From a checkpoint of a small autoregressive pixel model.
Model: 8.01M parameters, width 256, layers 10, norm layernorm.
Rows from block 5, named by matrix and row number. Rows with one number belong to one attention dimension. Each number is 128 + 24 x the weight over the matrix's rms, rounded and kept within 0 to 255. All counts start at 0. Numbers have three digits each.
# q: attention query, key and value (stacked) (model.blocks.5.attn.qkv.weight, 768x256, the q third), inputs 0-127
# k: attention query, key and value (stacked) (model.blocks.5.attn.qkv.weight, 768x256, the k third), inputs 0-127
q.22:085147140137098149148150178110149123137161157116120171161109097091124156153118110136107161101099165112146133132129114143089129113132095100099137127121099091130108141144132169143122073120123117102174146097140141100146143100136145131120079173111105123127142179158149128212113157095146112099147172111116123129132135172146157091181111080141161109128151157132100077134117118116116118144097
k.22:139133172152124143202108139120105140153166116152100149175152174134157124140084159117126176157161129093140140158180143162116113099154123150152092090120118098126133122146124157137096123143104115114138087175137088088120124121122095121116122120111080089085131218137107099167136141138121162124102114130146109108115147119144152127125124128147131122113133126185081137128130118080121141103104
q.23:118128133154105079113128110119149161145080103129145098114122116099123164106131146127119088142107106105103146157124124132147154118107131097122152134156126106159122125103130146122099156076099114131107134128134129127141158133127130182104092103137091174152135142117117113183151123102132156095146124161121089109131168110105130123147072156167153138138151163119126134123180126108111097096153
k.23:113135117106129133100129114110140088135113141119134145150119123197097156127146112150149161115085165130079129122113126138152141108127091125127105140162117127127121121111121150099145103133139141150167116123120153145166157122123123092121086115112166119093119109092161135106141160142109106123162102132127115074135138180111150158130109130147105096126116109130130141128111104099137146137163
q.24:097099083157086131142108148090130145135125144096102143082150170163096091160105145167119132149126128134113120121137182141131131088125144130169122132159128151107137135142108123122137102153143117131132137120117127087117120129122124109146097110146166114128138105160097144106092125132119174118158116116120149137140115077103119101128129125127123144107110088097136146099127135147127132128118
k.24:130118145129125125142161109161089138173104145098077148126113141123162105148161175137116112149126103111129115147160103098121127132072146117105098132115133131147151178096145133109148107155155067132135146117158131138112153109126111094124147153140076099113110088097154136154093158151130133126137108126147109144144165087086105078122131134099123138138097152143178154168140144134179124125156
q.25:096126117144158105143135104127120090134120136085132095103125135117129128130100139139129104149148130134123115102120119127142121110141133107120116110139139170098122140149110172126127141136127125196165106037124106117142128129133110128120080130130126158109090155127121155111124122094142118123143112149160157137123055152092105153152119156125093141127152113120150138113160101115161073131102
k.25:128118058121132136140118162115128147122189107111131081126162140095172128145120130153124113147159162157114085107116116129127133108201099155149093137157124122140121108156127125154101113144093148126145152142106118124115107120166122161125148123161103115148124118135126085105082123133198134125153101125150130128116096091087088157121149115105134157118124113109138135157145085160140133128129
q.26:152152118131137140125109121159135146120125131171127126145135092143123116095159137082141166166156112107157130155086075098129132118136090124153113130136162131133193128106160149110142112098128164118117098173119122124079074142128085149130142145111106160132136146104157142174124159152130112152133132097119149145121145146121122154127179156119111071131090121116121148129119152129116147108126
k.26:124120092144110157137154133103142140117122150182120095152131102112092169100075096098108137127136128156125182114141106188130110146156093116127159136142134169091081094140148118153108163089106118133118159152112150098140123154089136130160137135140140174148154168094078165077123118137093100152144172123126126148097113102143133104136161160086076112154189160115156128135110112128182136152122
q.27:116172100134144104112140121149083101180168103119120112151119150143107131112105112141123112110097119111104157146122107113142118123109105156088126099146116142116111122113097149147154146140132171107108154133132101132165105163121112128140119118172138127130115147111111137103125152140135114131141149159133145144117143128157174128109154153113132155092144116108161130115142106131204102125126
k.27:169143151117137122089136130111149152112141121135146143143145108137092142091115158122115106102105140161119137151090104169132107137158131119148122111131113173123138133138106125132147116132136114145140149106116106113134125110136119085126110110085115117128134119131111133121134119080138128154164146124125104118134126161080114130116138138107118150167120101122136111078123075128120101127146
q.28:135112139134150105102045115135108182125142163117131124111110131157128148135112121077141107102154121135215104161119135136173113129144165143096118092127141117168141092128150121111118129141088137115139155126124137128110150116097173152181106135140136131132133140111161117113094102146106099180088108171165107100125160145114123142171152126117110174144157121150102099134105114113110133134117
k.28:143090142105100096124112093154151141093175135110163141118131168127132144139130128115109102145178131099109139101133113118162081145131128149143153157119118122085121119136109117128144114136152158092137115126114137134135145179113112135135114122127155174146103150108143144149134149138096107163159152132130170116140125132160122107108115097169083102169152137132103155153096128110100092135141
q.29:175136103134090109141123154146136148134123133108122087098135113120110125111134144170131128124134147083111122096149128134177084134134144126137121148134110129189115123133122095145120092124117092159063121151176129168129125080133115125121125112120101100149134124098093132165144149119077098068149140128129095175094132136153166141100080134086132158154151156167137117179122175143175171080137
k.29:131147104122077141139116122169170116140093131135136121126132118144147141170138111093136112144107110100059142167111135119174153100095120127140134102136120138163158116156119121112171115108154076132138122138193109162132111127163114088117173132084133081109178100115106167054147116102098163110079100102150132147137120092146107167153147183131118131135081089138144095094120103098129168119143
q.30:170121103104120138080144135063134152090111091126123145107115144101148126103128151078092100121156150146104131145128146091130132150136103145161129166115096116113085103122123116152152137116107146099117150136125094147135168131115115128115153116129114113132144105137155144133146135160116119100151125097119131109120151150155100161099068086159166084145106136154164122126156140122162086132148
k.30:123115170159150107114149158168149087099126134122105103112130125111124123124102093086157156127102155107156107117147128086102115152166110102119120121093094114121133094136145120145120125118080092123142149115148151112103129153121167156140088123107131138139117144184165139127141142125193128117133142099155124105172101143162147139110122128140119144070143103127150154139151162138100120136114
q.31:125147145097142151120163125157091141119144150101150161177112152170107102111102110135123096108154120143138115115142159124124148069133084133132111129110128146125174159113126150131127153102159126180153119111169105102132145144123074119139163085137112111137157105104136134092119109195148131137136087129132111142120121121070102119094077111120119148123129095106102136121096146149120153119123
k.31:150073106137102151110107138088110143118114138139128180142084126119139125122134143152116149128145104117158116109129163119109125120136138121105145164120128164134158137161136114140138151125164146161137128107132129100117128146152130166115186143180123128122115103139082134124107101158162120094147158150111120172111121165153109110138093159177120098078139149153142135136167125107162102109110
q.32:124113150115134114132118088102132147200121149119138151147137099146120128123086153100099138133146127102106162147154115146118077131106118141165119097166096129117169108165118108106128092141153113129144127148125112138134156160137108146216143145086142156117112126146089120148122118134194128135135142132132153117123145092134114140111103165123141151142113148137146144121174134122129111130101
k.32:163148163147090129136133127117140123122150146106148085149151123146133129128111164138180160172111126134158097095094117143151169139136107098087139086091120135142130127120151114127119153104120136159134118163152134158156111091117128139125104160118162141118134148121130138104111147098142164145118117133146165119109093106102111093078160151151136124125109147089113117143123110120139134130127
q.33:129099127147141160121091129127103147099099127137113126173133134111134120164108106148127119107130100159142082130146186066138137075126124107155164153116148104140153106123125093117110089098126131133114096128118093123129118129157162145116135162142115087110120119148132137114099139106125107107149143166147173144149143148100115101126134133121143152113105119143140136096110152151115104158091
k.33:130123138120165137119127148139121172113084142103153158109122100114192158132127158145123146149150097173130166132156124155127148156105102105105106142158112134159141135130125104120110100146107162121134135140154097124119133131091154135114139073122138113115145107177117109136112126144106129098110103118121091142127104086128108146091107121127109091115159125140129100112115140118126140163115
q.34:097130139140125128093109107155136128098115153162171147113123126091124147147138126132130135151137086118141102137124173121156150139139101159099131153131139112118129114135100138132141174147179141136133124157123123150151130107070075126103144178136155141105097111141131153152158135122123129152122147110116150093151093093133130149126138109129129162112128129092105113119130123131136118122090
k.34:141114068154119113150124144071080133129157139123124143095112123113156073168107127150145127153167120108135097120154132117134114108130126162128132179136125065102103120138074165128141132125091122143144150107103097126135131135177143133132148105115084136113149110119116122123130138118117152141143167110082140144114147140109183125145155157178153133147150117123102106147114116133123151115104
q.35:146136153104131116135122148132104129126094147152111101132097106153113135136110167135101112111137107144125161150138097124127125121175125138114098154101114129116136123128124137174067119117089131123157148174117089119133112143124137134119148083129110113178111147131131159069098108115076150145086077130126083138162156161113094127118127127137113113145109144144134119109150133133142151110164
k.35:092116175098116111131103149156139138122104098123132146140140153148095147150144141145143111127136116122120160105133162127142133123105097149121140147147107126115128165117117116133152128084166123107157123138100133159119176111093101098137168091096157168165116122123116139102111120165142097097125119141137151129110145141122151129093111112112150077085121090137132146131124135123134094126120
q.36:165127121171154127092093159143115110059155147126139125133097140113141140119114160134103152078184164111100114132081090183162138189139120092128151108150105141112132117173108164129101079163130151122175125179121119124123144182147095114105161108120126154164127142102145131140131129182132129168095118131104138085155130127161146113130132113117152140102148145124149144146112169105097106140105
k.36:102131080147097103103129154136142073094164168141096145111136125136129155149098145109134121145124143152096162102127123144162133146161133132136150083107131152121153130126144112124175127123117141122145126127116144132128101107136143096174109108148144093083115154137134129122116117149116142180058124147133126123147117158118153139162117092155148107140149132178138141095141112094136120126125
q.37:132092164091131082113127129081160099151153130145103130095141129139104150110119113119164088091137117085135124101153147138127134128128148125132128105102122151115113162114151169126138106145093100127146121136121114154134153171128102137099132138116123189109142136111171117120124114089133117085145105150126098145137123171129142128144097151150164147148138066108139076160141113133128121135105
k.37:106129107156093125136117106091129136144172103103165075138172140168121166152141116137141098128109101133168109163117144091144115097132146161119136129130146113148148111133115103120086166116117113140132144129154120128117125137122140112124153194126169117112116154121130111145127123074142123108149126116114127114144100131123087115149125141146134166138102141134127100144172132132124113092114
q.38:131123103125151188100147139107111143178130097085122157104172109119164103127116121089087110164104167101119118147118109144103130152112155159122098134132143091143076130122120122145091119130169116134094079142143141071112128118093142129144135082103123114155151072117162112135107105150111103153090108106159123138099119074124097095109102126152131099102162119153127102165111082104150140148152
k.38:129128133152144144174160137175142117127110162109127155127120201122150173156162160157116088094143112157099115099122129138096104117148134118138117123170111152153120126151138136127151098094142150135100095127121137146097170137122100119124119126127155128104148085059108126142120089116099152142122101102137111108142121114111111101116124123116120147057148133114147110132130159138081127120076
q.39:147151120125114149131152154144120126152184104087096082122099092135127118124142129132128107166111115136115108073117107131145156148126139144089080167114145154119077148143136095079152154128153101148114164128133148147150145091144175091105147139106098112112133150116133131117143111120111170146112142126137103135128142154154105147067159134206121106146145122135138120138138137071106169129128
k.39:120182102102142150133138107100118119125138125099146059133121135124087120104151111097119114115104144131132095130103151121174153089131119171147126166119116114108137115132138128126135158109166176137142123142144160152141148115144203145155098179154124118077106173130148107108169121168155111113126147156114158154113125159100126134142190141121119155090139136144119154126159115157133149159117
q.40:103131123137148116111133101151123158134103102102099124160146125132140090093114130158141110097140148142137128132120121131109127165095128128129109141128124099141189163117092114130144153092115135134155117162136132154148138110142134103150134140120153123152175197142134148114147128107117080166143154151145169163112104116149145151131171161121162114152123113077141135155152110169119121143117
k.40:120130131106174133127123125113165125117101120165087134140155070111165166094077113133092100100143154102088129122123101152114129128136153143160190148118117166135120133126169131133143134140107105094169113164144104153133092125108142128151122104141114143118122093107109126125152108087157133114148118159140127130128136115179106110163061106140125136138112116144132113125090117154162127118132
q.41:125145138098133166126168131136165098134139112089127107152150153105101114143153139155139127127102152118165124092147081134108118118112167112139161160078172086109142134097159140150114108113148149108142165131134143144145145098141161136108097161119098116078165169118101119117114152080109137088136099084102127159176093094107141102142111168112099132108142121152124152125114163107111155129142
k.41:135106129118140160113150094113156098161152126148125138106170145155124104083157139133071116109136154186161172108109124116107129125121159146147120135124145109104129144153082085154121135101110150124112117145127125139163109141157132107144139135156127184167095181112137121123102164150116119127135129144137081145107097117145119182122104126144115138133163120112121143108160171099125117131125
q.42:139134125135133094138167119133157130153105178114155125109129106136142106120179120101131113131140135102124152106122163164123100138159085150110110077150115110145121129059117138114152137120122165161116152093152146141120155135071126114147103151116116113106103127137106118111116159134143090123168146101126143167094099109100111090170157089090152147118131122106113118177165133164119132116120
k.42:131153137120117137127095125122158163192104099180084133121084106080120099171084118126140115107087117128086160155164058104100067142097105128177138171088120120121120111151140125168126033189141094124112178119170084114120139158108132159165113118098097119155128102105097081120165117152145126112136162154081140117119156140122148112151136111088097112133152152118115114126133107119157120179104
q.43:145147114119124119151103112108132115050120128159120143137125127078149132144174045104104177126121121172139122185134159114141124109131140112110135126106152138132165114138132153134163122112114130134124167140103148152110133155102093101066076042143153133136151067122123133147135148097158179121073120096165121112148120155132154111145138120145077107189124159068093104099129113165156113124112
k.43:073088099104109165132111104151151125106093131126157156119111130117096130129137092110151205143127133129169117106118134115092145123131103151113119118124105148083163102093110105120160128154099131167111135134126118142187138140131114110106139082129135102150110126161133139156115142133126138160177117110148111147158133126139119125111130116107139118147104149104115177147084126133086124107180
q.44:123103121144136133192133125133111075153126082120161148116128137156162114152131131106145170130121114151123164114126123119112132139098091139184149109135119102125120118109144104165106131131108104094137141083106131125092132073181171143088123140163128087120119124112111149127135125146152140120160112167106086138133119143124101177091098106135112138114133107147107157103117089118137138123150
k.44:159134120130090134077157113147130130144117139105135121165097141150121113133149115137123152130060166080101137143111150114156117090068125123133104082095117094131119123152113125128094110178122130140087100124106125124120159093120127136132076142133115168138129134113175115156158152127115142135143146096134145169125135087150107127149125106127124120129115152068171085135110124131150141168185
q.45:166142166106113116137184118128101141135156122160138107103097145123116128112153107144102120159148102092115096118109145138113095083151140104122140140104154168096090133126176092112123161112065123097125164087117185124142082142130137112119134139162106114128126129129126104154114111164129144119133133110111096119102138099170119180168134140115149131116125125151117115109115163089089121103115
k.45:115114150117158085134158116133081137109130073084128119101140082101123110129136147127134100109152129114152098121154167164107081143135157111127136164155166096166123139108154149111132147158140131097106140073101164090121136122103086166104117143144135142139088101165153154158148083149112128115140117100088060102073111130104147140148152146125128161146153130155116153122096091122168151093107
q.46:073157108130107141157105095144114121137102125168104159120116132158123140080107136140179116150102159149113138117129095106143117134135142124145157130130131150123127168178129161142118107168130156089112140096154139139157121114117085121171141148123139106135134140150135143112138106170136120130104203138099161096114165135091153125123125126077116114112107105126132218111137140176113111117127
k.46:161108163127097098113130121127088176134154174193143166108129141102166074088137130150133152132174133084145137130119162112110164126139179142129166111092157165156092092076166169101136114110135119092157090100172151122114142157141127124106122128100108133102188136127143139079115163181201089149124104124108134137100132121139134145108142113101143139130085158100098172139147124131076116140135
q.47:114115142147091133145136161163139152081117115131138125127134152137109131129132131139140127120137154145143167141080137132152156138120118148149125162189109148131083103136106129162178165122107114175106091123134092109142076114136134127136081137132158165077100127089113104114103128113107144076150115113123130110154141114121159100121119133156105145116122161150131074123122113092149159161158
k.47:137150124121132108139132153119129122117118135104154134142129143135136140131126052088111148137120140120144100140141135129140122137149085085103067069129125132160165150135085152137127171111105130159168132159090166069160121098144106127104155162157128085100159148160138161153127141080122141135112108132140145107148141161086141121131163140125081156146173097146191152144094193132104111120139
q.48:136140121077151081111126122132121134104102134116126119131120084117181138099131149118143164136137128126108081095166084111105184109103145119118150156097122115170115146111139155087137122089115114151126068178140155121136106103144164104118148106102095144148147106126142145136174131117122134166106133164140123153098121135133129117140102172106163146104126095149103122162144098090150106134151
k.48:081148129148123083102119103145135141137085165109108164153094172122150119120123128115150119139125114117079094134155139124114145162132127146129146148096109132137142123069149130131128134127138081114138125130065151123152123115100097123130118105045141135161110139087122169083098169160095107148082140128126118099096112143100162106124111143145146171131114114133120146139158116119121143119153
q.49:151163120134127135167144128111097157120104096157101130074158146107091178144129109186164147140097116152154141100161135117094167153167135084136104131130131111095126160070170142116106126138154155136072069119100130167115104113121100133139113092124159124079140122159167142146097113099128147126125103115197126096075139165109085157134101091145146170118137130132149109146136093121116152126152
k.49:143118047112109129125107070126077129093160145058151139135128150053128218125165074137126147135112145172145124090132103134118167097147176125167116097200167143153105158146123125105180121124165150120122118125154127133113166115170106125108150107086132130081109125105150128106115129165131132121134094164117125124143129135194089123181160167161102175100143185126138106132137091125138132119144
q.50:142113131087104122135124143113108126138185107109102113099158132147195186142112126118137109115157144135087186103130100149127113145170138167135125143129108145149106141135086120106172110099115134165095079083162126127128132142102112140110085149120154122116196140106102134125069091147136136101150173107101128083157134150154178121137112099109147104132094147081131129157133128181137124107134
k.50:135117161111134100159138208121110164116161135156133142101128137142170075114174153162141121142112102167116182158123144142147151124159093115100143118070138138170153105188170126141154133131126118171126102070179084134147068084150106124152161132171140147109170157119150118145132140125128062085126188116132125111099119177131155141113176110122113115100129146097175105167136121161127112133071
q.51:082137118132163176164119161087118180170153111122146159114132128103106161123134122156151104086118147134122139116133134127129118178111146197115102126089172136082137159125088078101109136132120106104148130147125176180137127095211126117151118117153103110120141094119141153103115080127117130152138103142109172116104143106076106174134130124142133115137145131142124058146127127115146112127118
k.51:103114110144152161118126149119119133128143162137142184112080110084115131133133105178108093105103145100131104104119169104114121141147110174154156108190106124079155158111158125075169135132135086081184141171140173155107135064121109124150139107138119143126098109156146107107098106110161158121132106169126150143127177163112135140097150096154129168151116119102147113149118114143156166083138
q.52:093099096182127104126122166131143146133093117158138144172088139150130122114153149099127106122085158095129111150136181078104115102125155149157106109151114087119150144124166102145134135129120080105104140133095109115162142143146146165094100131126101108171102134146153161139138129137145098118127138140137110134150117117129103109126129121160083116108160090141079130145090128170127116119148
k.52:131151120173110113104142137126112126133111109161170130141098185157132131112097133112138095148125166098143115128144140110128055107122165116111094128134108125093120117126100080181079142107079164113156167100110129117123146116154119157061121111129160102132139136098083104158111073130154137121133127147099133164110092103172125129128110096146157136127120136149112142146054141178106131156141
q.53:092174125128101151122099142161190107144129145124104136145117092093110043151170102138097134117129109148122139174118092169127142101106098092108130130140103132131121124157093138089110141151101105117138156136162124150138171152103189170123145109165141149126146141162104141151123173147097127137133119133165127122142162185057143102130146111090096101113141123100130132109140166137105129137135
k.53:142090122105095094113131121131098088142132144124116105101133141130112153141111119127114121093136104138176170105119106155141125139087085119152144158112113159161145070102086123117096081140141136143110101119131092132130138130128147135101100129113145149093152126141186132138149110120139146136105121152156162105106051115141105082126110110125178149121095085131112126130123195161129147163140
q.54:075126125187159124132150127136127081122114179086133101150125101142164176154078186114114103108122105113149081131148120124182124089125127120131138106164099102137121117121099132139121144085143153164181125155134121122134120097096111124162108169143147154090170109106138133159081206110149109093129113150126145129136156117130174140106147124109078111143135165133163127125118112075162140115110
k.54:153124107132115104164129154148163144184088102134149102152134101117106128123166101139135139144129129135114151126136127123149143108123137131119158133143137124137135139137129098126171118149100117160099127137127168139103093129063184111140136113109129099139117116167184115119139178139093151133154089165119131175148130127106143155108112110103103119136106148134133129111129126142108115112134
q.55:171160151126147130123113132135155107145171130148106110123132118148114095139156177135119115143118105129157175134105142167179124149149110103170135077085138170143100146128145149149115106150108155173091116108118118064121131143128141112140127155064096111162117147111123138129146122108116115104178101062129133107109134135122145142150105094164137185132115173180133154134154146081159141158109
k.55:140172171123116086133130132149147138079165110154072106131157139144179087121080168056163138153146156085092133121176145193116146121140099083158111119107108145160176105144112148151129125145117092186128113145136099092160094159114111147153157119134098114100141163111100163120198122182120106106073162084138090147134138089074154127117144127107097103140144108073090181081162152052112148137104
q.56:188113099117144141136148109136130130135161163100107075113138123126118121121115134160106106159124143088083104111108130132151141167142152196133102172121132147139088075154136116177140145121104139141135121084088173141155079138122120083143140136085131088175117155157106121094147133167124135133139095138100117081117105082181117136135134129124196150130097125165082136127100111139122156158083
k.56:126141109114146115127173136143159107151164115101113078112158099143101138124151166123116117118079140159126088109128094123137129096115113137125168128117129091124090134125111135153120169101104170157160089123147159176090113154126122126196131127094150097173140131108136108124170139132131101131155083135135099064116148141117114124128170119128124118138161156144140078116155111119142144149096
q.57:093123120158124104085098159177141122108145159165155129114151130113167120127078119123120122167179074114137124130102132159139150161105150150127088137144116130131141135123099112135145133147108103145158158096100126168132113126101149114094132106113117140092134137099125122131142122147053119116130137120133135160137145092091138076112118103126103121136119075084110122139102176133069121113132
k.57:149168100156140131096106067168124107163136142179141144124144149108081084135134129127132112151134106133140119152079080137110169200126106123096148150123140127163116161136110153130114121148123127059155080115096098092153128108128177100146085109100144115139137083112096098152143124092098105101144130153116130126142126113121129177120117191102160126140108161141134131126164180082138118089104
q.58:140113116097134109141150138135101155122144096112145142145133170160076135114122133122133095109088144131163117134129122149103131145143094090110155090120139121112141094128170134167094136109107104124149161164147105128118097152141178152118118157131216132120123115141100162139149121155124132136141132120141132172135094148139154131144128111136137116107132149081117107103107133090124117141135
k.58:153103175112153144141102145153140110120150116113127135127033069162094148152160109105124147103167117118143185156127160145159103115105136104117122116151105144137148146105151146109099121093142114153091164133141099128095082146078155157120146123122143120132134128149109154128140081177153140125152125116175094097157121109110167087164111100106124099121126124101121146091112173159113167120142
q.59:155134179161152135106158092088117097092135138091146135128124137097138135116132094120095160113153077156127149114122123134092085109105129128106100111152118149104121083146112218121156110114149064174083204169148095157151119122140130137182150124151115145139077142125114071135150140102149157110090149152128125102101125105119104144121145190115086103109121160131135139115142160169114136111127
k.59:139140129131195131096132106144149117108101104095107095117140106146076080112124134108101157145167132100132144112140120133139098101097126181085129148116118168087164112113133110178128124128162125126095172152145134148140152143181137123107072163139109113154113121143115140102139129123142147118126128125085124154084095121149078112119133113131073122103153093121133140113149109093165089140157
q.60:136118138117089138170127098124154171152108068128161122145139145129119190172113138127119146096178166110146128114108114127145126161154132130123158116134170125150118126122128130105153104160155136083131119128072134071094139169140099111129105083143122117125125138149144105117156121147142127171097169131099128134151131094174099183141097137100164136130157121109133096117127087136116099076124
k.60:131135142104185158127091144108136129099110126155128161124175133125089158161093130158184154097134122113098133147137116097117085144185106144154125128112119140158090144173086106070134176127105130100100108150085128126112128113120136145103142106182083148102142130143112146113135156112092126159119130125104126110158154120136094110157127121149154169136112123119137130137127103114117117101162
q.61:096134127065127129126111118119119102141150125165173138144124149121107114119105090061134135096117155110081118157121110131100114096115091117123160116120135123077133119135126175159135149154136157103126119132104087126124120166123137129148130112147134131114137125161139132123101107142174135152106125099078129125133125189100083117158164131145152142145134096138116155120132146156127124094139
k.61:141176132104119142149127114089089124114126119146149124136154119117152112159149145129112081135187151131121097108119154163133142117138126105129139143100120122102137127165146161166115117092142101095100159135112116084126123153126145167088120119151129128116100144176091124147099076118190109121148157112131141132150103147129159130118111147139122101168079099168093094128105148106108059167106
q.62:135110115171098137136147123096114100106074129159107114126094132096157109131144115187153164148112143137140093154170150080121098047098131104111163126138116174134124140098143089126085145153128153140132154068164111137108162092104065183070142128112087155149132091134158100116139122126127122125146108088136136126133120083144117133102132167114093113138080103143158176194121135134150157164132
k.62:089109166182111175137133154092146131101113083140093113156139146137125124130114165135135175110149134148150077140152107083106132125115144102059103122110159106145138144096151108126070141160153130136093141143142124168121139127139110128167132158145147157167130107137134141119125149133114149121114112145141173130076160124163143164104137107136115041134152105116112165160095124157111143128105
q.63:140104142121127156107140088145129130089090135123133144111181174137133112078136084107119120156132137126163140129103136110146121122129146125089135147164177104144151124154139096120132136156117185119168142158142137134101172118139124091114129164177113122138087116104123111122113163029191112120125151187135141137174143163136148138118140141181147106179127128121105149112145115177136111135118
k.63:072116101123081135154128096119178099141097153153124140133090128116155104133134116109106094131092165127163128136108130173114151120125149140119107114136134096098107091137151153122150144109118161127123116123135142149185206157167136106149125179167132126114075124084143113140117141088092153162100166093130117095143133168067111156151100142130130115152137149139145150096123132170121132074124
q.64:122142081132149155128138127126139162119139171105122148147097112115089114116123152156164136119120167149110157103187106117124119133129096154086155094142151103098144092165147127127104128114081122108111109096163113117124148127101152120122091176136134149149153127147163138119170171104137126164087130129154141159130142083087090102115131092177121125147135143096122095155133108105150112135147
k.64:133106105115149151180121123104108132113125112116166115146116147155097127137108115151073099143130148175135153077115151131104135123123127130137117113137209137168088160162119081112102107098133124143097105132108131166187146170144107130132118115140133081123166119116137124119115140149091156153141153129113116094137133152147091128139126144112161120123120122133106159157087127119123116100074
q.65:117122135132147159125108138128081059117102141154103103118165108182121149116107103120103166158119138089132102115145134138122169145104091140095122095129132129146097149117112146127113166111139111088163089121138174158095155153171103095111123060124133151126141109128107132103149126124159167134124171106123100093102128133115156142113124136083119099141147110155156111140127144149160150107140
k.65:142118173105107167143148147110107143174082122168083161129146109134157178118165109177135107133089121117137121150130153122166139082111131135114143114082139129088155156122114146105061098178117169122153139081135149123055110146139153092121137144124137117144129146137097123145124104151121129226129197120131093134151149134152163131125123111131130139145132143109083139105125140121150120094150
q.66:130152106110100158113105128133143089145100121137116128111117156129119124115139126109100121128149112115122147155144116152136155120115169136099129166111160148129131146153141101143114113151125135123104148127113101081150143109174111069113140109121122134093101115141125113120095080120176104157119137134102145153133138163099104159110106088166107109140118103123103154130136144136156112153134
k.66:139117179122136108123117120120128128124141149131120087113127129078134139155109147130171122159131138073096137141114096131168091123081143114123165146128158110146136094145137161154104086113131145071116130155131154123121101152109123124131132164144134141104098107109140171118121117091148143144092157140134108106141160126120108109144210109121146118098157101156155122145152088093091146144079
q.67:132111134111085092126118092108151137165127149142158136089103125171162120114165132105143127167166135098142117081108135133150100170201135137179107105124081157106119131068135133104146130187147108145130141118083101115135130119126129154138147113120094156179132113104109105147155096178106112146160113145152129116098104082125135110069103159078092129092112114144148152097138120157116115121125
k.67:108154104138124125141137132183110141144145111107168111116094134139147109135156147120141115114127131144111097130115126105126117119144101108142143115126102186166161110109136141113187130101085120128076155114097106078093113150142097096155060129134098121156142156175120132136137114121138133153112144120103149147117111119142107110119111130111090146113117140165138128131096098141105111147155
q.68:141103082114103122135123162125140140155131122119152124104100148145118132141149181130057146108157122190143144134078111105136078147141175149136125134112148127191154123128120132105106151162115137120071119138123146131116131146137139111127127148131152124140100139128078099120106142167143129142157086095062103153151134145114161128152157116144139139087148117149138157122120134126118114165110
k.68:093114161103102143112116135104135099140116145136136108156146080111153127124111133097128104127101148105138152101105134151119126148151137117164118107108167129111086141103159130117141131085162110135140134097131116134125126088112142125090115163130113139150103148120121109114133129124168087131111161128110172137153105134145109106131174106139119119117129148169138160153141138100127065155163
q.69:147103160123176140171132110110113132085116122142162131123151092176121152146139131105118115123092127142166129119134135126129176120116102109085159119118117154141125158178110167136170143109160125166064149100137152138071176132076098150093114131100094126090131156114166185128138123081089148106155108096111131107145155122124124125159065099118088140129140171169116078150086127116139151159145
k.69:166131125171143108124159088085111123120113082141090143108111150088153124126110079146150149115136142127142117168103111128122166153136117144122148160111072137136118162150142129111173170131075125136125153111138115132121150102131149138110152104138083140143106119149087142142143144112198097069144122068144068118140140139172122177126127091136116153119143126123138089120103160141155147105128
q.70:119124154127096151131100134140141105137117117097120120122117127169092112134111082115138090138150092140135105162181130136136149125141132130125096120117109082105119114110094145133087147134144089184163134172115106147111098100117160143132128077171137115146115099123103136128102122098143118141156129134147173097094101105187140122141153132119150139118120105121160087113143149116142136101108
k.70:104147146124173112110121140139113129172125153140151104084110109149099123130090115117140119125079122098140170104140133104099142116133141142128121125162121144105126163133135151149169132131116128123140101132160135119129106147130147129139138152108127116103119127123124156124135190097111100129150158113149111122146166102166165116146125126156119111136157136119146164115162126129099165096137
q.71:132139116139172120165151134158107115127121129125117080144120136104127134142146162140153126101101098133129140131103112111089083141113142130083150132110132126160116130136169108093137131140120103138172144090151135132190118123138107117125139136140156114133129127107137117089093104127152089111118152130150149149165112149120100116171153108156153123124102145177085114146116124122100129111126
k.71:125165084146115089110119102187126125139120139113126139157141128137134138124113123124107107118126119138155119131138136153103093137110113160126160145121112103157106080110130145131160147147163152109110130138125113098109141082147115075138161144111147121122113145127136129141129087094161111132150114151146135135130161161103147038116138149112115136107104133122111112138111121126153147139154
q.72:107148173128152111136142114137126124155145104128151153097158144105122104165166122137152102149097097132125145127135130095129128125129116135123107151135140098148086131096086132126125126116134151097112110127132128157158151132125131144130088148110120180106153132145100074129123121153097127127097127141160121135144096129078183145155206159078157128133130121118102122082143160115142097113115
k.72:131151108111134127103107156115119135133117148133106172159131155166090126145134126126109134155144092146151098107128143080145116144136124182118125169144095117128151159114125116155080179132101166115148128136110099119151142147105134112163085084098158157140134123133104133119099155134104119109113120173094149120158138132085140129107137144115123153088129102151171112160164119140151139128123
q.73:109117124120147107117105100096116108140176138117125109145107145111092148072104136121110194136144168158142109114118088114140141127125085096088082136134133098096116157152148109148168117130127142152107110134165126138115127101124188113131136097111120137194110158151135180152138165132126143101120141146157113136101133084144104132066117130122171120081148137104110133130118127136134171121123
k.73:116100174165125132126153133148154135120108155106132099114101107152084103114183161112097133169101117121148150100131088163168140148128113106118158089143121090156141136183100121104126134142148124166114151115082168103127133126158087108123106118130135131135113132101136129094123190129073157148120120093124144132105173076112143125123173136134144100159123136075143137106138104145130098102164